From a checkpoint of a small audio embedding model: norm layernorm.
Rows from expert 2 of block 7, named by matrix and row number. Rows with one number belong to one neuron. Each number is 200 + 30 x the weight over its row's rms, rounded and kept within 0 to 999. All counts start at 0. After the name is the row's rms in percent of the matrix's.
# gate: expert gate (model.blocks.7.mlp.gate, 4x320x320), inputs 214-319
# up: expert up (model.blocks.7.mlp.up, 4x320x320), inputs 214-319
# down: expert down (model.blocks.7.mlp.down, 4x320x320, transposed), outputs 214-319
gate.12,082,210,226,185,222,203,161,178,159,192,259,127,217,196,200,156,250,199,141,209,210,163,208,225,195,195,221,196,222,215,198,174,194,162,187,190,192,214,201,212,251,184,233,108,161,245,216,220,230,203,212,212,231,220,190,222,240,175,145,189,161,140,237,176,248,219,147,192,158,168,213,139,175,206,237,166,175,188,168,221,232,196,221,197,230,163,229,192,175,193,199,223,211,181,160,200,213,234,198,165,211,200,136,155,207,211,197
up.12,079,196,157,169,222,166,199,212,211,220,244,187,239,161,128,183,201,154,177,236,192,194,134,223,234,218,182,153,212,231,192,209,198,217,180,172,191,174,243,211,260,179,201,170,167,231,186,231,149,194,237,207,225,198,117,220,215,158,197,166,197,182,204,224,220,179,218,196,141,164,208,182,249,231,239,186,179,221,200,228,228,227,189,246,136,180,195,229,215,196,141,200,251,166,209,199,193,170,190,193,205,206,166,162,197,208,272
down.12,079,198,186,194,240,258,209,183,192,222,188,208,179,187,153,199,215,212,171,176,227,167,191,172,201,164,216,237,195,193,188,214,158,167,202,211,164,264,190,195,201,198,182,142,217,193,226,157,176,249,255,189,255,179,220,209,207,180,200,225,161,215,165,176,181,203,211,144,182,208,192,175,189,169,213,164,144,196,184,227,227,185,208,208,183,152,227,223,192,192,202,213,227,218,220,217,207,225,214,221,162,180,223,210,191,216,244
gate.13,111,213,221,223,218,208,218,218,239,219,205,170,175,174,192,225,182,189,219,222,186,227,221,165,217,183,181,196,192,195,232,215,192,225,189,162,243,237,209,168,209,168,206,202,170,184,166,241,231,195,152,218,238,160,199,192,212,189,232,124,185,220,221,238,184,170,168,222,226,185,228,245,200,191,118,208,223,160,191,173,133,134,228,211,117,155,168,212,198,249,213,192,285,161,229,259,155,231,245,183,246,212,194,224,208,200,153
up.13,106,206,253,224,206,181,183,195,206,184,165,204,177,207,211,235,196,234,254,268,191,243,206,179,205,257,196,210,197,203,236,198,208,211,181,229,227,213,211,229,166,169,171,218,151,155,165,176,204,160,250,199,212,198,204,157,218,214,185,174,172,176,142,192,211,184,205,195,199,196,236,193,201,201,152,239,130,212,226,199,167,184,278,227,151,155,167,201,224,197,227,224,170,123,146,211,168,190,171,198,221,244,224,196,231,224,188
down.13,106,210,184,212,257,304,208,236,138,198,217,176,181,184,215,246,214,185,169,182,201,214,197,221,239,183,234,202,193,210,236,264,215,200,248,209,185,174,203,149,215,199,181,137,174,195,194,160,154,211,235,150,188,203,219,166,185,189,186,233,171,222,196,218,181,205,188,158,166,234,207,184,195,211,196,210,210,168,176,189,200,217,149,217,179,202,229,175,194,190,223,192,210,192,174,158,245,205,249,197,149,233,173,224,208,210,206
gate.14,088,201,137,178,152,175,197,237,246,243,170,207,254,180,178,207,239,175,174,192,158,189,215,168,270,138,181,183,202,242,247,248,222,197,215,220,196,238,167,192,163,235,188,225,159,208,206,222,185,156,150,221,190,208,168,212,188,219,231,221,229,158,186,191,184,181,212,219,180,227,161,241,190,113,176,164,224,165,160,176,223,211,145,144,223,199,212,238,159,232,220,184,205,186,164,200,236,225,158,141,157,205,200,175,188,224,159
up.14,089,127,196,232,181,219,174,269,234,218,164,270,165,136,226,219,218,226,178,166,162,190,244,212,223,162,215,222,227,208,223,233,191,189,164,208,235,201,171,191,188,208,186,195,225,214,176,251,188,183,112,188,242,164,187,217,218,230,222,195,242,257,211,201,250,157,207,240,170,184,180,213,163,176,171,142,205,193,236,208,193,196,147,220,185,200,187,171,178,191,196,204,201,179,173,155,207,231,186,180,185,238,111,172,200,187,209
down.14,088,213,179,220,159,198,201,192,192,205,207,175,198,163,239,200,194,225,174,178,159,234,227,246,207,193,183,200,203,306,219,175,210,244,174,160,205,193,203,171,174,197,211,196,184,193,180,116,237,202,143,208,201,216,183,222,175,189,166,219,195,199,159,216,233,167,165,193,180,220,187,246,165,142,178,180,192,191,188,176,191,217,242,158,212,185,233,185,220,162,237,188,165,172,220,174,178,179,150,219,205,208,230,190,240,201,213
gate.15,095,146,173,246,171,190,216,197,205,226,156,267,164,176,213,169,189,212,193,180,149,234,243,224,219,167,217,204,187,242,176,249,151,193,168,239,219,205,209,220,203,219,196,234,192,189,187,186,233,200,199,163,235,189,197,220,190,204,185,166,187,209,192,180,159,219,131,194,152,127,189,167,150,203,212,177,192,183,175,187,207,220,174,253,184,162,196,253,223,230,188,228,172,167,200,186,186,203,200,222,170,259,227,187,148,186,242
up.15,097,248,251,237,190,212,179,247,154,241,255,161,205,196,190,222,201,171,236,169,230,182,199,178,154,163,168,230,177,165,234,144,245,172,219,212,166,180,143,180,185,210,181,190,147,262,209,195,193,220,196,200,154,227,186,209,185,174,235,166,198,198,169,166,235,189,256,205,238,245,163,237,184,175,171,207,171,179,181,244,208,205,243,203,195,200,159,199,179,214,221,175,186,219,178,205,191,190,255,208,192,156,113,211,197,200,205
down.15,100,186,231,166,248,225,201,270,199,203,152,202,205,193,180,200,233,217,222,149,228,231,215,245,225,184,188,223,183,191,215,175,215,192,181,180,213,190,220,212,230,160,187,152,305,184,215,173,256,175,196,240,150,154,243,157,185,197,166,130,206,168,174,215,184,206,246,200,202,183,199,160,276,232,183,194,164,195,194,224,202,213,186,217,233,277,188,144,207,193,201,231,195,205,197,249,160,218,191,180,181,208,229,145,196,213,154
gate.16,107,187,218,197,184,156,147,190,225,170,175,241,244,220,246,219,238,156,159,199,175,209,187,268,200,188,203,228,234,242,126,169,237,203,185,195,260,212,192,211,212,197,144,194,160,238,208,185,172,158,176,163,229,216,198,240,148,185,194,189,171,254,163,252,228,193,196,238,167,199,196,207,249,117,208,168,194,266,207,195,202,190,279,193,252,168,234,243,151,240,153,202,180,228,224,145,219,209,209,211,196,199,201,179,210,199,219
up.16,100,175,226,104,217,182,202,233,181,237,210,155,217,141,174,157,196,172,227,140,222,232,160,180,213,205,211,182,229,217,217,170,185,247,212,179,163,196,200,223,193,223,218,175,213,177,166,227,208,189,174,185,149,234,187,186,216,166,176,210,141,213,211,174,216,174,199,219,189,202,151,135,210,200,155,217,176,208,233,225,208,192,206,232,188,210,218,156,179,218,178,185,202,226,243,184,175,210,207,163,220,180,132,280,237,179,202
down.16,104,214,225,172,203,191,206,237,236,164,141,266,219,226,223,185,235,190,217,229,178,156,188,237,153,183,224,199,214,221,188,189,272,173,178,203,211,188,190,188,220,230,199,173,150,148,200,218,153,179,174,127,232,241,140,155,174,226,210,181,200,196,180,156,215,220,185,178,181,177,170,199,257,204,164,179,189,211,196,167,180,185,190,195,202,171,186,255,218,238,182,182,191,227,124,282,196,196,207,221,168,188,169,189,179,166,201
gate.17,090,184,177,192,161,198,194,201,207,166,227,167,230,218,243,186,208,187,176,181,172,207,96,196,210,227,247,205,175,230,235,193,166,183,184,235,182,204,177,177,247,226,190,219,202,181,222,161,171,171,170,208,152,183,239,209,214,197,225,206,231,242,196,233,179,228,242,215,246,149,173,220,240,195,192,237,183,194,223,209,166,149,202,169,207,200,151,226,169,230,198,219,191,240,199,196,155,170,216,206,220,154,229,197,207,212,197
up.17,094,176,203,237,166,197,157,161,201,264,252,192,169,155,213,195,202,191,176,169,157,224,228,135,202,178,202,150,248,161,179,161,172,234,213,207,208,219,173,210,148,166,227,206,170,217,230,236,253,169,184,195,204,195,210,226,279,227,226,185,129,214,203,173,118,217,180,201,209,195,278,199,171,224,232,232,267,156,198,155,228,194,219,243,178,178,178,247,181,223,177,212,170,254,192,197,184,172,208,200,225,217,164,179,203,185,176
down.17,087,180,200,171,165,205,174,204,254,217,206,149,231,156,174,237,206,249,205,240,170,175,190,247,159,224,182,205,181,168,174,192,171,177,216,212,192,201,199,185,218,234,148,167,187,207,232,188,173,222,202,226,187,182,179,192,213,209,247,227,225,238,241,160,146,180,262,180,236,186,210,211,225,174,246,198,195,222,180,239,195,177,216,165,250,182,183,181,171,235,164,200,245,200,199,158,208,212,154,192,219,220,157,210,211,212,205
gate.18,069,198,247,137,217,185,193,231,228,170,226,135,192,179,245,247,152,190,190,255,189,188,213,233,193,244,183,196,157,213,198,218,136,163,236,197,132,188,200,224,177,172,198,183,238,202,222,215,203,280,195,215,229,195,216,200,158,179,183,201,195,207,202,186,184,211,209,218,228,195,170,205,242,139,205,210,222,238,165,220,181,139,189,210,196,210,172,206,139,151,215,196,220,239,188,213,169,193,165,186,220,215,244,173,190,186,211
up.18,067,212,215,201,223,268,217,170,189,203,223,210,238,216,193,227,210,202,180,211,170,233,171,149,125,219,173,227,216,181,191,185,209,219,205,162,232,146,200,232,190,180,208,156,210,205,173,211,209,178,186,168,157,176,212,180,280,204,154,177,237,166,216,141,211,218,167,220,208,208,204,203,211,213,209,224,155,228,236,234,160,228,140,197,169,200,161,245,230,148,209,234,251,229,185,268,232,224,240,248,189,204,188,159,166,174,212
down.18,067,218,200,212,260,237,209,185,183,139,155,148,226,158,233,176,178,217,199,194,173,243,249,216,206,207,208,207,185,283,199,223,232,243,252,192,235,205,211,210,157,156,250,217,239,184,249,164,212,160,145,195,185,182,193,221,217,197,166,191,172,229,171,194,174,191,206,218,229,216,237,163,210,140,214,186,244,226,179,180,208,216,208,187,258,267,210,175,206,170,179,192,221,209,220,208,263,173,200,263,194,194,221,245,193,222,253
gate.19,080,151,157,193,251,200,158,195,234,193,175,224,227,197,214,236,180,214,238,217,198,213,203,180,224,257,186,199,160,172,203,202,215,186,254,259,203,143,243,195,241,192,216,139,200,233,162,176,204,171,207,257,179,240,190,161,239,203,217,211,203,294,202,168,176,198,182,206,166,190,229,215,198,188,230,225,232,188,220,222,198,200,226,159,199,229,174,251,180,216,169,197,199,200,162,202,191,193,137,193,230,234,190,168,281,210,208
up.19,083,141,234,187,181,189,217,228,216,210,173,249,164,178,245,156,189,182,183,243,227,226,212,188,182,227,186,203,193,218,218,205,213,219,205,212,208,212,229,208,216,209,209,252,230,192,202,228,186,171,240,177,264,166,209,199,173,217,196,197,230,241,220,191,208,165,224,181,121,205,243,160,160,177,189,222,216,184,191,213,191,190,237,154,241,235,214,243,188,184,158,207,212,163,214,202,205,225,177,170,198,199,162,131,148,246,187
down.19,083,197,195,160,176,233,184,266,128,185,186,214,194,219,207,189,169,183,156,258,201,210,196,195,212,205,188,220,213,199,152,199,169,137,220,202,223,197,233,206,179,172,187,183,210,223,177,238,243,209,148,162,209,169,235,200,190,233,177,258,219,226,210,215,199,193,213,183,164,211,176,156,191,173,288,210,142,232,210,135,189,232,198,204,198,241,229,143,205,192,137,197,230,153,167,209,209,217,228,198,200,173,237,207,249,236,216
gate.20,153,205,191,288,190,160,190,184,174,214,194,221,208,213,182,181,211,234,224,225,185,226,176,189,237,175,184,203,211,172,186,237,230,155,173,221,160,226,135,183,224,180,221,168,150,248,202,252,204,224,191,171,218,163,204,233,170,245,217,172,175,234,209,257,209,157,163,218,224,160,175,209,186,208,160,196,169,187,233,251,190,184,144,126,231,207,254,270,183,213,239,159,142,187,210,181,192,163,241,189,189,212,191,269,212,196,203
up.20,146,254,203,172,240,194,147,196,203,197,214,201,178,174,234,185,218,201,207,216,171,189,222,187,174,198,206,195,245,230,209,235,135,170,195,179,226,195,253,181,181,208,236,209,205,185,173,209,158,205,161,213,175,241,185,184,187,175,151,230,192,198,171,134,176,232,223,232,247,200,168,192,184,164,210,207,178,170,214,195,177,163,204,236,232,224,210,217,215,230,179,235,202,179,176,204,194,257,174,174,235,196,178,179,138,215,212
down.20,143,192,233,166,178,211,224,136,204,233,210,189,202,166,191,168,205,170,162,246,196,204,193,200,174,220,201,207,181,166,215,264,224,242,179,177,187,196,194,180,165,180,204,204,165,227,126,171,230,234,192,214,205,211,177,216,151,237,152,224,196,193,168,185,187,194,183,183,164,180,194,244,267,139,163,242,220,231,216,209,209,178,164,208,199,267,217,193,170,138,226,227,237,206,196,163,173,207,187,189,176,187,207,196,204,243,219
gate.21,111,184,150,186,207,173,164,268,231,158,150,274,158,202,214,193,209,148,173,266,160,209,229,188,199,192,197,181,200,215,238,196,203,260,189,234,170,197,252,188,252,235,204,183,153,188,223,240,191,189,207,220,191,163,206,219,205,155,222,176,227,198,187,218,193,169,212,193,224,175,167,171,226,220,190,203,246,227,204,260,175,171,244,204,218,182,196,127,178,191,201,186,280,162,179,179,171,151,188,139,215,187,243,195,204,215,195
up.21,119,195,205,221,168,226,195,302,169,185,197,199,155,237,240,197,154,211,171,241,165,243,160,250,217,190,196,190,221,244,198,243,178,207,199,219,175,187,259,165,157,221,186,201,189,161,203,249,244,195,179,233,251,207,178,213,255,189,171,204,206,228,191,216,199,206,244,148,247,197,206,200,191,199,226,183,213,224,204,201,184,209,191,201,201,186,172,203,208,237,164,177,190,168,177,159,209,184,205,119,204,195,212,231,176,259,189
down.21,123,200,202,195,212,174,200,201,212,220,191,189,175,258,194,186,154,209,204,194,208,195,189,185,199,232,217,194,130,192,179,159,208,179,230,184,206,212,195,225,211,190,226,97,205,206,156,140,192,226,199,156,214,200,167,222,184,174,182,233,222,166,237,191,215,168,195,224,210,204,196,217,234,185,247,186,173,214,177,164,209,182,170,230,296,218,168,208,140,195,178,185,317,182,158,264,222,173,185,191,171,225,189,183,178,193,211
gate.22,096,204,224,265,170,200,157,193,203,252,230,201,133,181,207,270,156,185,235,261,239,192,195,133,194,189,169,223,191,250,186,153,203,225,212,234,224,224,200,169,198,242,182,159,233,192,236,224,214,178,159,223,191,185,208,221,198,230,170,162,208,142,187,161,175,200,207,219,246,188,194,201,283,147,193,164,165,188,190,218,198,207,178,159,257,236,171,181,187,164,204,183,188,199,199,269,186,159,224,149,199,203,192,206,220,173,221
up.22,100,249,131,260,148,188,172,197,236,225,195,199,166,251,176,293,139,174,210,193,203,144,269,236,193,128,201,153,203,211,184,188,178,226,221,242,195,210,149,201,219,219,178,193,192,213,245,227,194,198,164,227,169,219,228,218,192,256,212,175,208,239,178,227,176,193,207,226,253,197,219,196,237,171,161,180,167,220,177,208,213,232,252,189,192,256,188,158,210,241,172,188,232,205,178,265,134,235,181,139,223,214,201,214,236,210,230
down.22,094,214,201,160,203,199,170,201,163,143,250,236,162,169,205,184,202,210,214,168,205,151,213,205,188,235,172,147,141,183,168,184,215,223,200,204,235,158,151,220,187,247,207,192,237,198,238,168,210,160,215,208,233,153,214,234,258,194,212,165,190,256,185,227,214,180,228,200,257,208,189,179,151,177,229,238,223,165,233,242,169,188,224,171,218,117,201,208,165,214,240,200,219,235,212,138,204,220,181,223,174,192,200,179,209,204,209
gate.23,111,215,238,197,125,192,167,204,189,166,254,170,189,200,180,211,205,188,172,198,168,176,228,222,177,203,185,241,182,184,225,183,170,179,191,200,159,225,277,202,211,200,203,184,205,223,172,261,184,158,180,199,192,191,203,181,234,233,179,221,244,154,201,197,219,224,196,202,202,218,186,205,148,198,151,182,147,239,180,195,220,200,238,241,180,201,225,195,203,201,239,162,204,225,209,221,209,212,195,201,181,186,248,222,207,221,213
up.23,112,157,175,164,267,190,211,153,212,209,155,236,204,152,158,204,232,212,176,230,233,216,137,226,208,213,161,204,119,213,167,203,242,210,187,198,209,154,159,192,222,218,165,198,197,230,242,188,182,262,206,266,214,223,203,200,174,190,210,185,212,223,188,231,203,184,199,219,212,187,201,192,207,199,236,215,253,218,201,164,196,201,194,188,205,206,170,172,162,206,189,205,207,176,184,183,219,234,218,227,204,203,214,219,153,216,191
down.23,122,201,199,240,197,320,204,218,154,243,190,271,214,216,198,175,166,205,220,169,185,113,174,227,204,216,161,228,241,213,215,199,189,215,207,235,204,242,236,215,174,166,206,195,213,154,200,224,216,250,206,205,256,193,203,200,227,185,184,219,217,232,165,175,204,199,202,194,241,144,184,182,177,131,156,154,191,220,192,172,171,148,200,218,183,208,190,204,183,214,178,211,206,205,201,152,204,215,208,226,176,164,177,202,192,215,192
gate.24,131,179,219,159,197,167,247,209,129,196,167,244,210,219,210,262,210,247,226,187,218,134,200,279,204,216,239,168,211,229,163,212,253,221,182,202,204,216,156,217,194,232,246,217,198,220,185,189,222,204,172,160,249,174,200,243,144,192,194,147,229,175,200,235,203,162,216,194,188,182,217,205,202,138,165,194,211,186,230,206,178,225,209,241,198,207,269,176,247,209,202,202,199,203,205,194,168,253,217,218,191,157,122,197,208,172,240
up.24,130,264,175,250,227,215,167,229,251,199,223,157,170,187,165,169,192,164,173,188,177,250,255,169,232,180,183,220,214,195,219,230,129,148,210,175,236,190,181,183,234,170,173,148,218,183,225,181,180,204,235,213,203,216,188,173,257,236,209,228,203,164,178,173,199,200,169,165,198,206,229,216,177,274,251,241,208,232,164,206,238,184,204,145,199,181,157,172,207,239,208,212,216,202,215,193,206,170,203,177,210,224,225,211,192,221,212
down.24,123,190,203,243,166,190,230,164,201,252,133,158,220,142,194,173,183,175,193,179,177,221,189,251,179,162,236,205,228,150,192,233,188,177,241,213,179,209,222,197,157,230,217,180,187,199,190,197,136,262,228,190,136,266,192,191,221,177,246,246,195,204,205,185,193,199,155,210,181,225,230,173,197,168,239,208,181,167,180,252,167,224,219,203,211,229,176,174,234,225,226,192,155,204,206,214,211,203,136,164,251,216,256,202,206,228,197
gate.25,082,197,194,190,212,234,242,253,187,203,188,148,192,204,220,167,209,209,193,171,217,224,168,182,173,219,197,251,219,181,207,206,220,185,189,209,250,179,231,211,218,208,199,225,235,171,223,153,207,201,194,176,257,170,212,234,245,223,226,180,216,211,210,215,258,224,234,190,188,199,177,170,212,261,228,215,197,194,157,215,157,190,220,163,163,203,279,194,179,199,149,173,230,174,195,204,205,159,196,220,264,200,200,172,217,166,179
up.25,080,217,134,232,189,216,252,254,199,133,209,206,213,216,213,140,184,195,193,204,267,259,185,214,228,184,185,227,225,155,230,244,229,158,183,183,241,200,231,211,227,181,205,183,239,194,182,175,201,180,178,232,187,147,205,222,218,218,230,206,188,227,165,235,214,205,184,239,191,172,209,182,194,240,183,226,168,216,197,206,179,194,200,145,218,186,253,242,228,155,146,221,216,248,266,211,201,238,209,163,248,184,198,155,228,207,210
down.25,081,218,178,168,265,223,179,186,221,153,154,203,197,252,167,226,198,203,219,191,168,205,187,178,171,211,228,188,128,198,214,203,189,162,232,290,233,216,201,222,224,201,176,194,179,132,223,225,202,161,191,202,211,188,182,184,202,227,218,213,131,203,183,254,184,163,232,154,191,225,199,156,219,177,126,177,166,243,222,237,243,187,211,195,197,189,151,236,177,178,200,203,177,178,221,173,180,204,178,202,224,207,196,196,236,207,188
gate.26,081,220,218,234,182,217,166,195,209,228,226,201,204,277,208,185,171,199,209,221,181,256,228,227,187,198,209,200,202,215,191,199,244,199,183,159,240,163,200,180,94,191,181,184,264,195,200,182,178,179,155,160,166,247,178,185,174,200,151,185,164,152,235,201,225,160,223,209,285,191,180,207,228,231,180,188,221,224,174,252,226,249,207,178,189,158,179,225,193,194,179,212,226,159,235,134,202,192,191,196,191,226,192,194,216,209,200
up.26,081,249,192,238,180,204,176,201,184,242,233,235,180,241,219,225,196,167,188,156,160,165,199,189,186,188,178,139,210,232,160,198,268,199,162,179,205,178,204,158,194,160,192,212,258,142,174,189,196,160,245,205,218,192,179,261,236,193,206,153,181,196,212,249,231,151,209,204,240,161,214,185,195,232,159,170,190,193,210,226,209,221,187,219,254,225,209,224,196,144,182,167,264,183,234,201,213,223,187,234,169,187,200,214,148,205,241
down.26,088,229,142,133,209,218,191,149,172,240,179,259,219,201,176,235,232,261,225,158,185,213,205,188,193,240,229,192,208,210,181,193,228,189,224,240,171,242,217,212,194,168,233,214,166,182,208,208,166,235,237,184,229,123,173,194,205,213,173,225,164,269,142,199,197,216,186,180,230,202,194,158,169,164,206,231,185,183,148,163,233,199,180,210,226,148,194,235,237,194,212,201,176,232,199,192,133,165,191,203,197,232,244,213,204,217,214
gate.27,095,227,200,294,127,182,218,198,184,173,268,208,198,239,207,223,207,225,199,246,181,196,216,182,170,235,228,152,201,228,179,208,202,220,238,193,224,209,210,183,196,207,219,188,160,209,185,183,179,233,191,234,165,206,179,184,233,225,188,179,217,177,185,256,204,290,248,203,219,231,259,198,191,213,225,208,180,177,211,250,215,180,217,298,232,168,239,193,192,172,179,185,233,242,195,183,178,193,204,178,208,180,186,216,140,255,154
up.27,094,191,167,227,160,151,214,254,207,205,233,191,216,169,215,219,185,198,171,182,206,229,188,154,254,158,220,189,176,195,163,136,139,172,235,184,246,178,166,180,147,195,170,202,187,199,219,182,187,176,174,250,158,182,212,167,194,173,206,212,239,172,123,233,221,185,229,187,244,246,156,233,195,271,216,220,175,200,227,209,238,193,206,201,243,180,182,152,193,225,182,201,256,218,193,162,143,207,193,265,191,209,219,187,205,209,223
down.27,095,185,150,233,201,187,208,250,186,171,172,193,226,190,169,183,193,211,219,216,168,200,173,192,201,247,190,145,170,209,203,194,182,217,139,202,221,244,238,177,191,170,225,205,264,192,137,233,202,183,188,200,219,155,194,195,192,230,220,168,231,129,169,216,171,228,179,191,177,197,215,172,161,191,186,159,227,211,241,162,228,191,235,113,211,216,202,146,217,227,187,191,246,140,217,162,130,250,172,176,222,163,228,169,189,183,180
gate.28,096,215,228,195,265,230,201,263,204,151,146,202,187,181,164,207,193,166,186,156,217,119,166,168,202,190,245,183,268,174,262,204,186,141,162,241,181,207,244,240,215,193,234,230,243,232,202,182,202,231,184,164,171,229,189,186,198,207,165,189,156,232,260,124,176,152,208,229,242,219,216,197,200,206,182,205,200,165,206,211,108,188,232,209,261,141,193,163,228,164,221,189,242,241,193,210,260,214,188,205,237,206,180,241,191,191,192
up.28,093,171,174,204,203,245,206,186,189,199,196,204,186,192,211,202,191,179,189,208,188,239,245,169,236,245,214,219,136,171,227,217,166,157,160,197,236,206,186,201,238,214,158,215,211,195,208,212,192,194,240,218,260,198,221,191,215,214,201,234,170,168,154,153,205,214,243,201,206,253,227,169,204,237,198,210,192,216,221,191,212,173,196,142,191,216,184,190,236,226,176,179,206,240,185,199,189,214,178,161,225,166,221,151,216,204,157
down.28,105,180,204,194,155,201,246,226,188,177,168,165,226,186,159,224,230,206,171,179,249,162,225,190,206,235,174,254,189,256,194,192,179,187,227,128,189,194,211,237,263,239,235,166,262,193,133,199,263,173,227,202,235,217,182,209,215,196,233,215,190,250,160,243,206,181,230,174,259,175,211,151,183,136,182,218,249,167,210,180,214,195,203,182,198,182,223,172,163,169,225,214,172,166,189,144,187,198,141,207,236,162,205,213,213,231,175
gate.29,112,182,219,175,191,245,206,199,162,236,217,191,157,185,217,195,185,219,206,179,174,211,233,181,185,168,229,197,182,204,216,174,263,195,276,215,229,202,212,153,232,194,199,164,152,188,212,151,228,226,199,234,135,213,179,228,206,189,196,169,184,165,174,230,172,178,266,180,185,212,145,214,214,239,212,153,218,190,188,165,221,213,166,222,205,187,182,129,250,212,187,242,259,228,246,201,206,202,235,205,168,197,175,148,162,201,218
up.29,112,239,198,208,164,219,201,147,224,248,255,193,178,245,166,205,168,209,190,170,172,126,203,186,217,203,226,250,175,175,157,195,215,215,197,148,164,213,180,241,253,225,213,207,220,269,173,222,210,227,270,168,229,194,219,197,180,199,216,186,239,153,190,229,156,237,210,221,145,229,185,172,201,229,236,187,210,176,185,180,202,205,190,294,253,180,209,194,191,178,179,220,267,191,179,172,169,206,228,212,194,232,233,206,127,180,219
down.29,123,193,215,233,199,252,184,211,208,178,189,120,190,226,208,213,176,184,206,215,256,215,182,203,156,230,177,113,215,182,240,225,187,212,248,203,218,196,167,184,183,238,220,253,215,186,140,174,233,172,177,189,193,203,168,206,235,213,198,146,194,215,180,144,231,216,186,166,198,222,198,135,131,193,222,222,182,204,201,228,175,166,190,170,273,215,190,190,213,186,216,146,156,168,138,227,162,185,138,182,183,219,246,181,250,198,214
gate.30,094,234,203,198,200,160,148,210,193,183,143,195,217,149,236,163,211,223,163,149,213,149,187,207,207,161,175,255,218,198,217,188,214,212,206,246,183,166,170,189,194,186,212,183,181,233,223,218,215,208,218,178,216,188,200,208,207,201,162,185,241,159,232,227,174,216,215,188,232,159,195,157,200,191,172,191,234,174,240,179,200,199,201,193,254,236,221,171,195,247,207,202,207,170,206,228,193,211,252,218,209,188,167,195,226,197,172
up.30,098,186,173,190,194,209,195,187,140,242,227,184,198,233,146,245,186,190,182,172,200,172,215,209,200,205,195,205,131,198,187,162,180,154,246,167,226,214,183,190,231,170,227,216,187,132,249,229,202,174,243,203,232,197,240,189,207,203,198,215,138,209,190,193,221,267,211,274,254,198,204,165,227,242,189,203,215,212,225,159,195,210,245,224,193,241,220,264,182,205,228,191,215,180,147,206,185,153,233,189,217,232,200,133,286,213,237
down.30,096,161,187,218,197,255,224,191,167,207,199,187,208,187,210,185,170,181,196,193,220,188,227,231,208,226,197,232,228,173,184,193,202,187,167,178,213,251,258,211,205,173,235,209,177,173,208,189,202,172,222,171,246,199,196,236,171,161,187,231,173,275,234,220,221,162,224,158,201,221,199,202,219,227,186,226,225,205,162,193,173,221,142,167,164,225,217,231,184,209,233,169,178,198,204,241,190,193,213,207,223,215,200,246,186,186,194
gate.31,107,160,209,156,190,200,161,162,201,206,199,162,199,190,258,151,204,205,193,170,234,139,196,195,204,196,179,216,190,223,237,200,224,234,204,190,167,191,197,218,187,213,195,208,178,220,250,180,185,149,217,148,203,178,227,208,218,208,181,176,195,265,189,232,205,197,211,215,190,184,176,231,205,184,170,236,192,221,219,200,192,184,179,237,165,219,182,221,255,211,215,226,218,213,229,165,175,197,205,174,172,250,218,185,179,181,202
up.31,102,168,214,208,251,175,186,209,180,219,133,191,169,199,179,151,184,184,255,176,167,235,245,194,213,195,214,237,193,147,243,168,208,233,220,218,152,199,229,204,214,238,224,230,145,195,231,183,193,247,236,211,183,190,226,245,235,219,206,210,254,200,217,278,250,189,202,172,193,167,162,215,204,191,202,208,201,235,200,169,167,188,166,144,200,194,200,189,204,213,157,220,230,216,185,182,161,237,188,185,200,227,175,216,195,209,188
down.31,111,181,188,170,183,133,273,217,232,209,230,207,217,280,172,176,210,227,234,213,175,233,224,228,160,183,194,213,190,151,208,183,227,189,195,181,212,174,222,194,199,191,200,200,189,230,181,201,238,204,202,176,183,226,150,174,162,195,129,231,236,205,173,177,169,225,223,186,198,191,175,198,205,148,189,156,220,145,165,264,190,212,188,170,185,223,194,191,204,225,232,160,184,168,200,176,244,224,229,219,191,195,233,234,161,188,194
gate.32,091,207,182,185,203,178,147,163,169,141,185,217,201,252,201,228,246,195,199,155,190,172,233,236,169,217,199,203,195,203,180,198,227,166,187,158,171,202,219,200,154,195,187,207,130,179,224,207,259,220,193,206,181,208,184,246,238,242,124,160,192,181,191,124,220,186,185,195,182,209,182,228,201,241,201,137,258,185,208,180,242,186,207,230,242,149,200,164,168,197,230,137,222,157,177,211,222,225,234,172,195,160,239,209,221,178,192
up.32,084,239,235,202,208,211,236,182,207,215,258,216,226,172,153,197,179,185,185,192,209,169,222,156,156,191,181,221,207,192,182,220,209,214,187,186,172,186,268,193,199,166,200,230,227,254,235,126,215,193,220,195,180,173,169,223,211,178,155,159,221,178,229,195,166,284,197,168,182,204,164,214,234,187,199,239,188,164,207,145,226,221,198,194,204,171,168,227,211,201,146,212,230,230,197,194,201,167,204,177,261,219,288,125,180,204,212
down.32,089,218,171,207,161,219,164,237,204,193,206,168,184,204,237,216,230,195,177,255,203,207,221,197,199,192,176,219,254,185,214,184,194,200,193,193,191,194,216,209,184,156,201,238,200,192,147,203,177,206,206,279,243,216,231,213,225,212,202,224,162,242,162,214,160,196,206,169,204,240,255,170,219,217,215,177,194,163,174,125,242,189,153,221,191,230,161,185,200,174,247,263,183,261,171,216,181,188,243,170,238,182,144,198,241,165,239
gate.33,070,236,249,207,200,211,173,180,171,169,163,259,246,197,223,229,245,179,269,140,174,253,179,179,189,155,214,190,181,171,226,171,231,180,143,172,191,235,224,199,191,214,236,209,123,225,230,191,170,205,121,206,159,204,193,182,170,201,218,201,161,173,234,139,143,216,161,216,197,192,213,178,180,196,203,149,249,206,201,220,190,187,186,184,224,194,139,246,217,192,208,212,127,214,187,205,147,212,213,225,259,210,248,215,216,186,207
up.33,071,203,266,156,229,136,143,152,159,203,187,149,207,199,179,213,207,163,244,199,208,212,211,230,167,155,171,220,214,179,170,231,202,177,139,178,282,208,180,156,202,177,211,186,198,258,236,211,155,216,174,200,177,198,192,170,174,233,192,188,185,193,214,129,162,224,184,202,224,168,226,175,170,245,215,201,128,242,194,249,197,181,199,161,187,211,197,217,224,165,201,178,209,198,200,203,209,252,221,146,241,200,248,183,211,191,154
down.33,076,203,178,160,216,265,198,259,181,150,205,232,185,173,214,199,170,199,213,220,183,250,176,191,261,190,161,229,165,161,197,212,199,222,190,184,115,188,226,234,229,215,192,194,202,162,180,191,154,212,245,198,191,186,204,159,152,218,240,189,160,267,169,224,150,195,203,242,222,194,160,246,244,211,199,181,221,170,230,208,189,192,166,210,227,194,164,196,174,240,174,185,240,190,198,219,201,243,126,192,159,229,159,189,184,211,212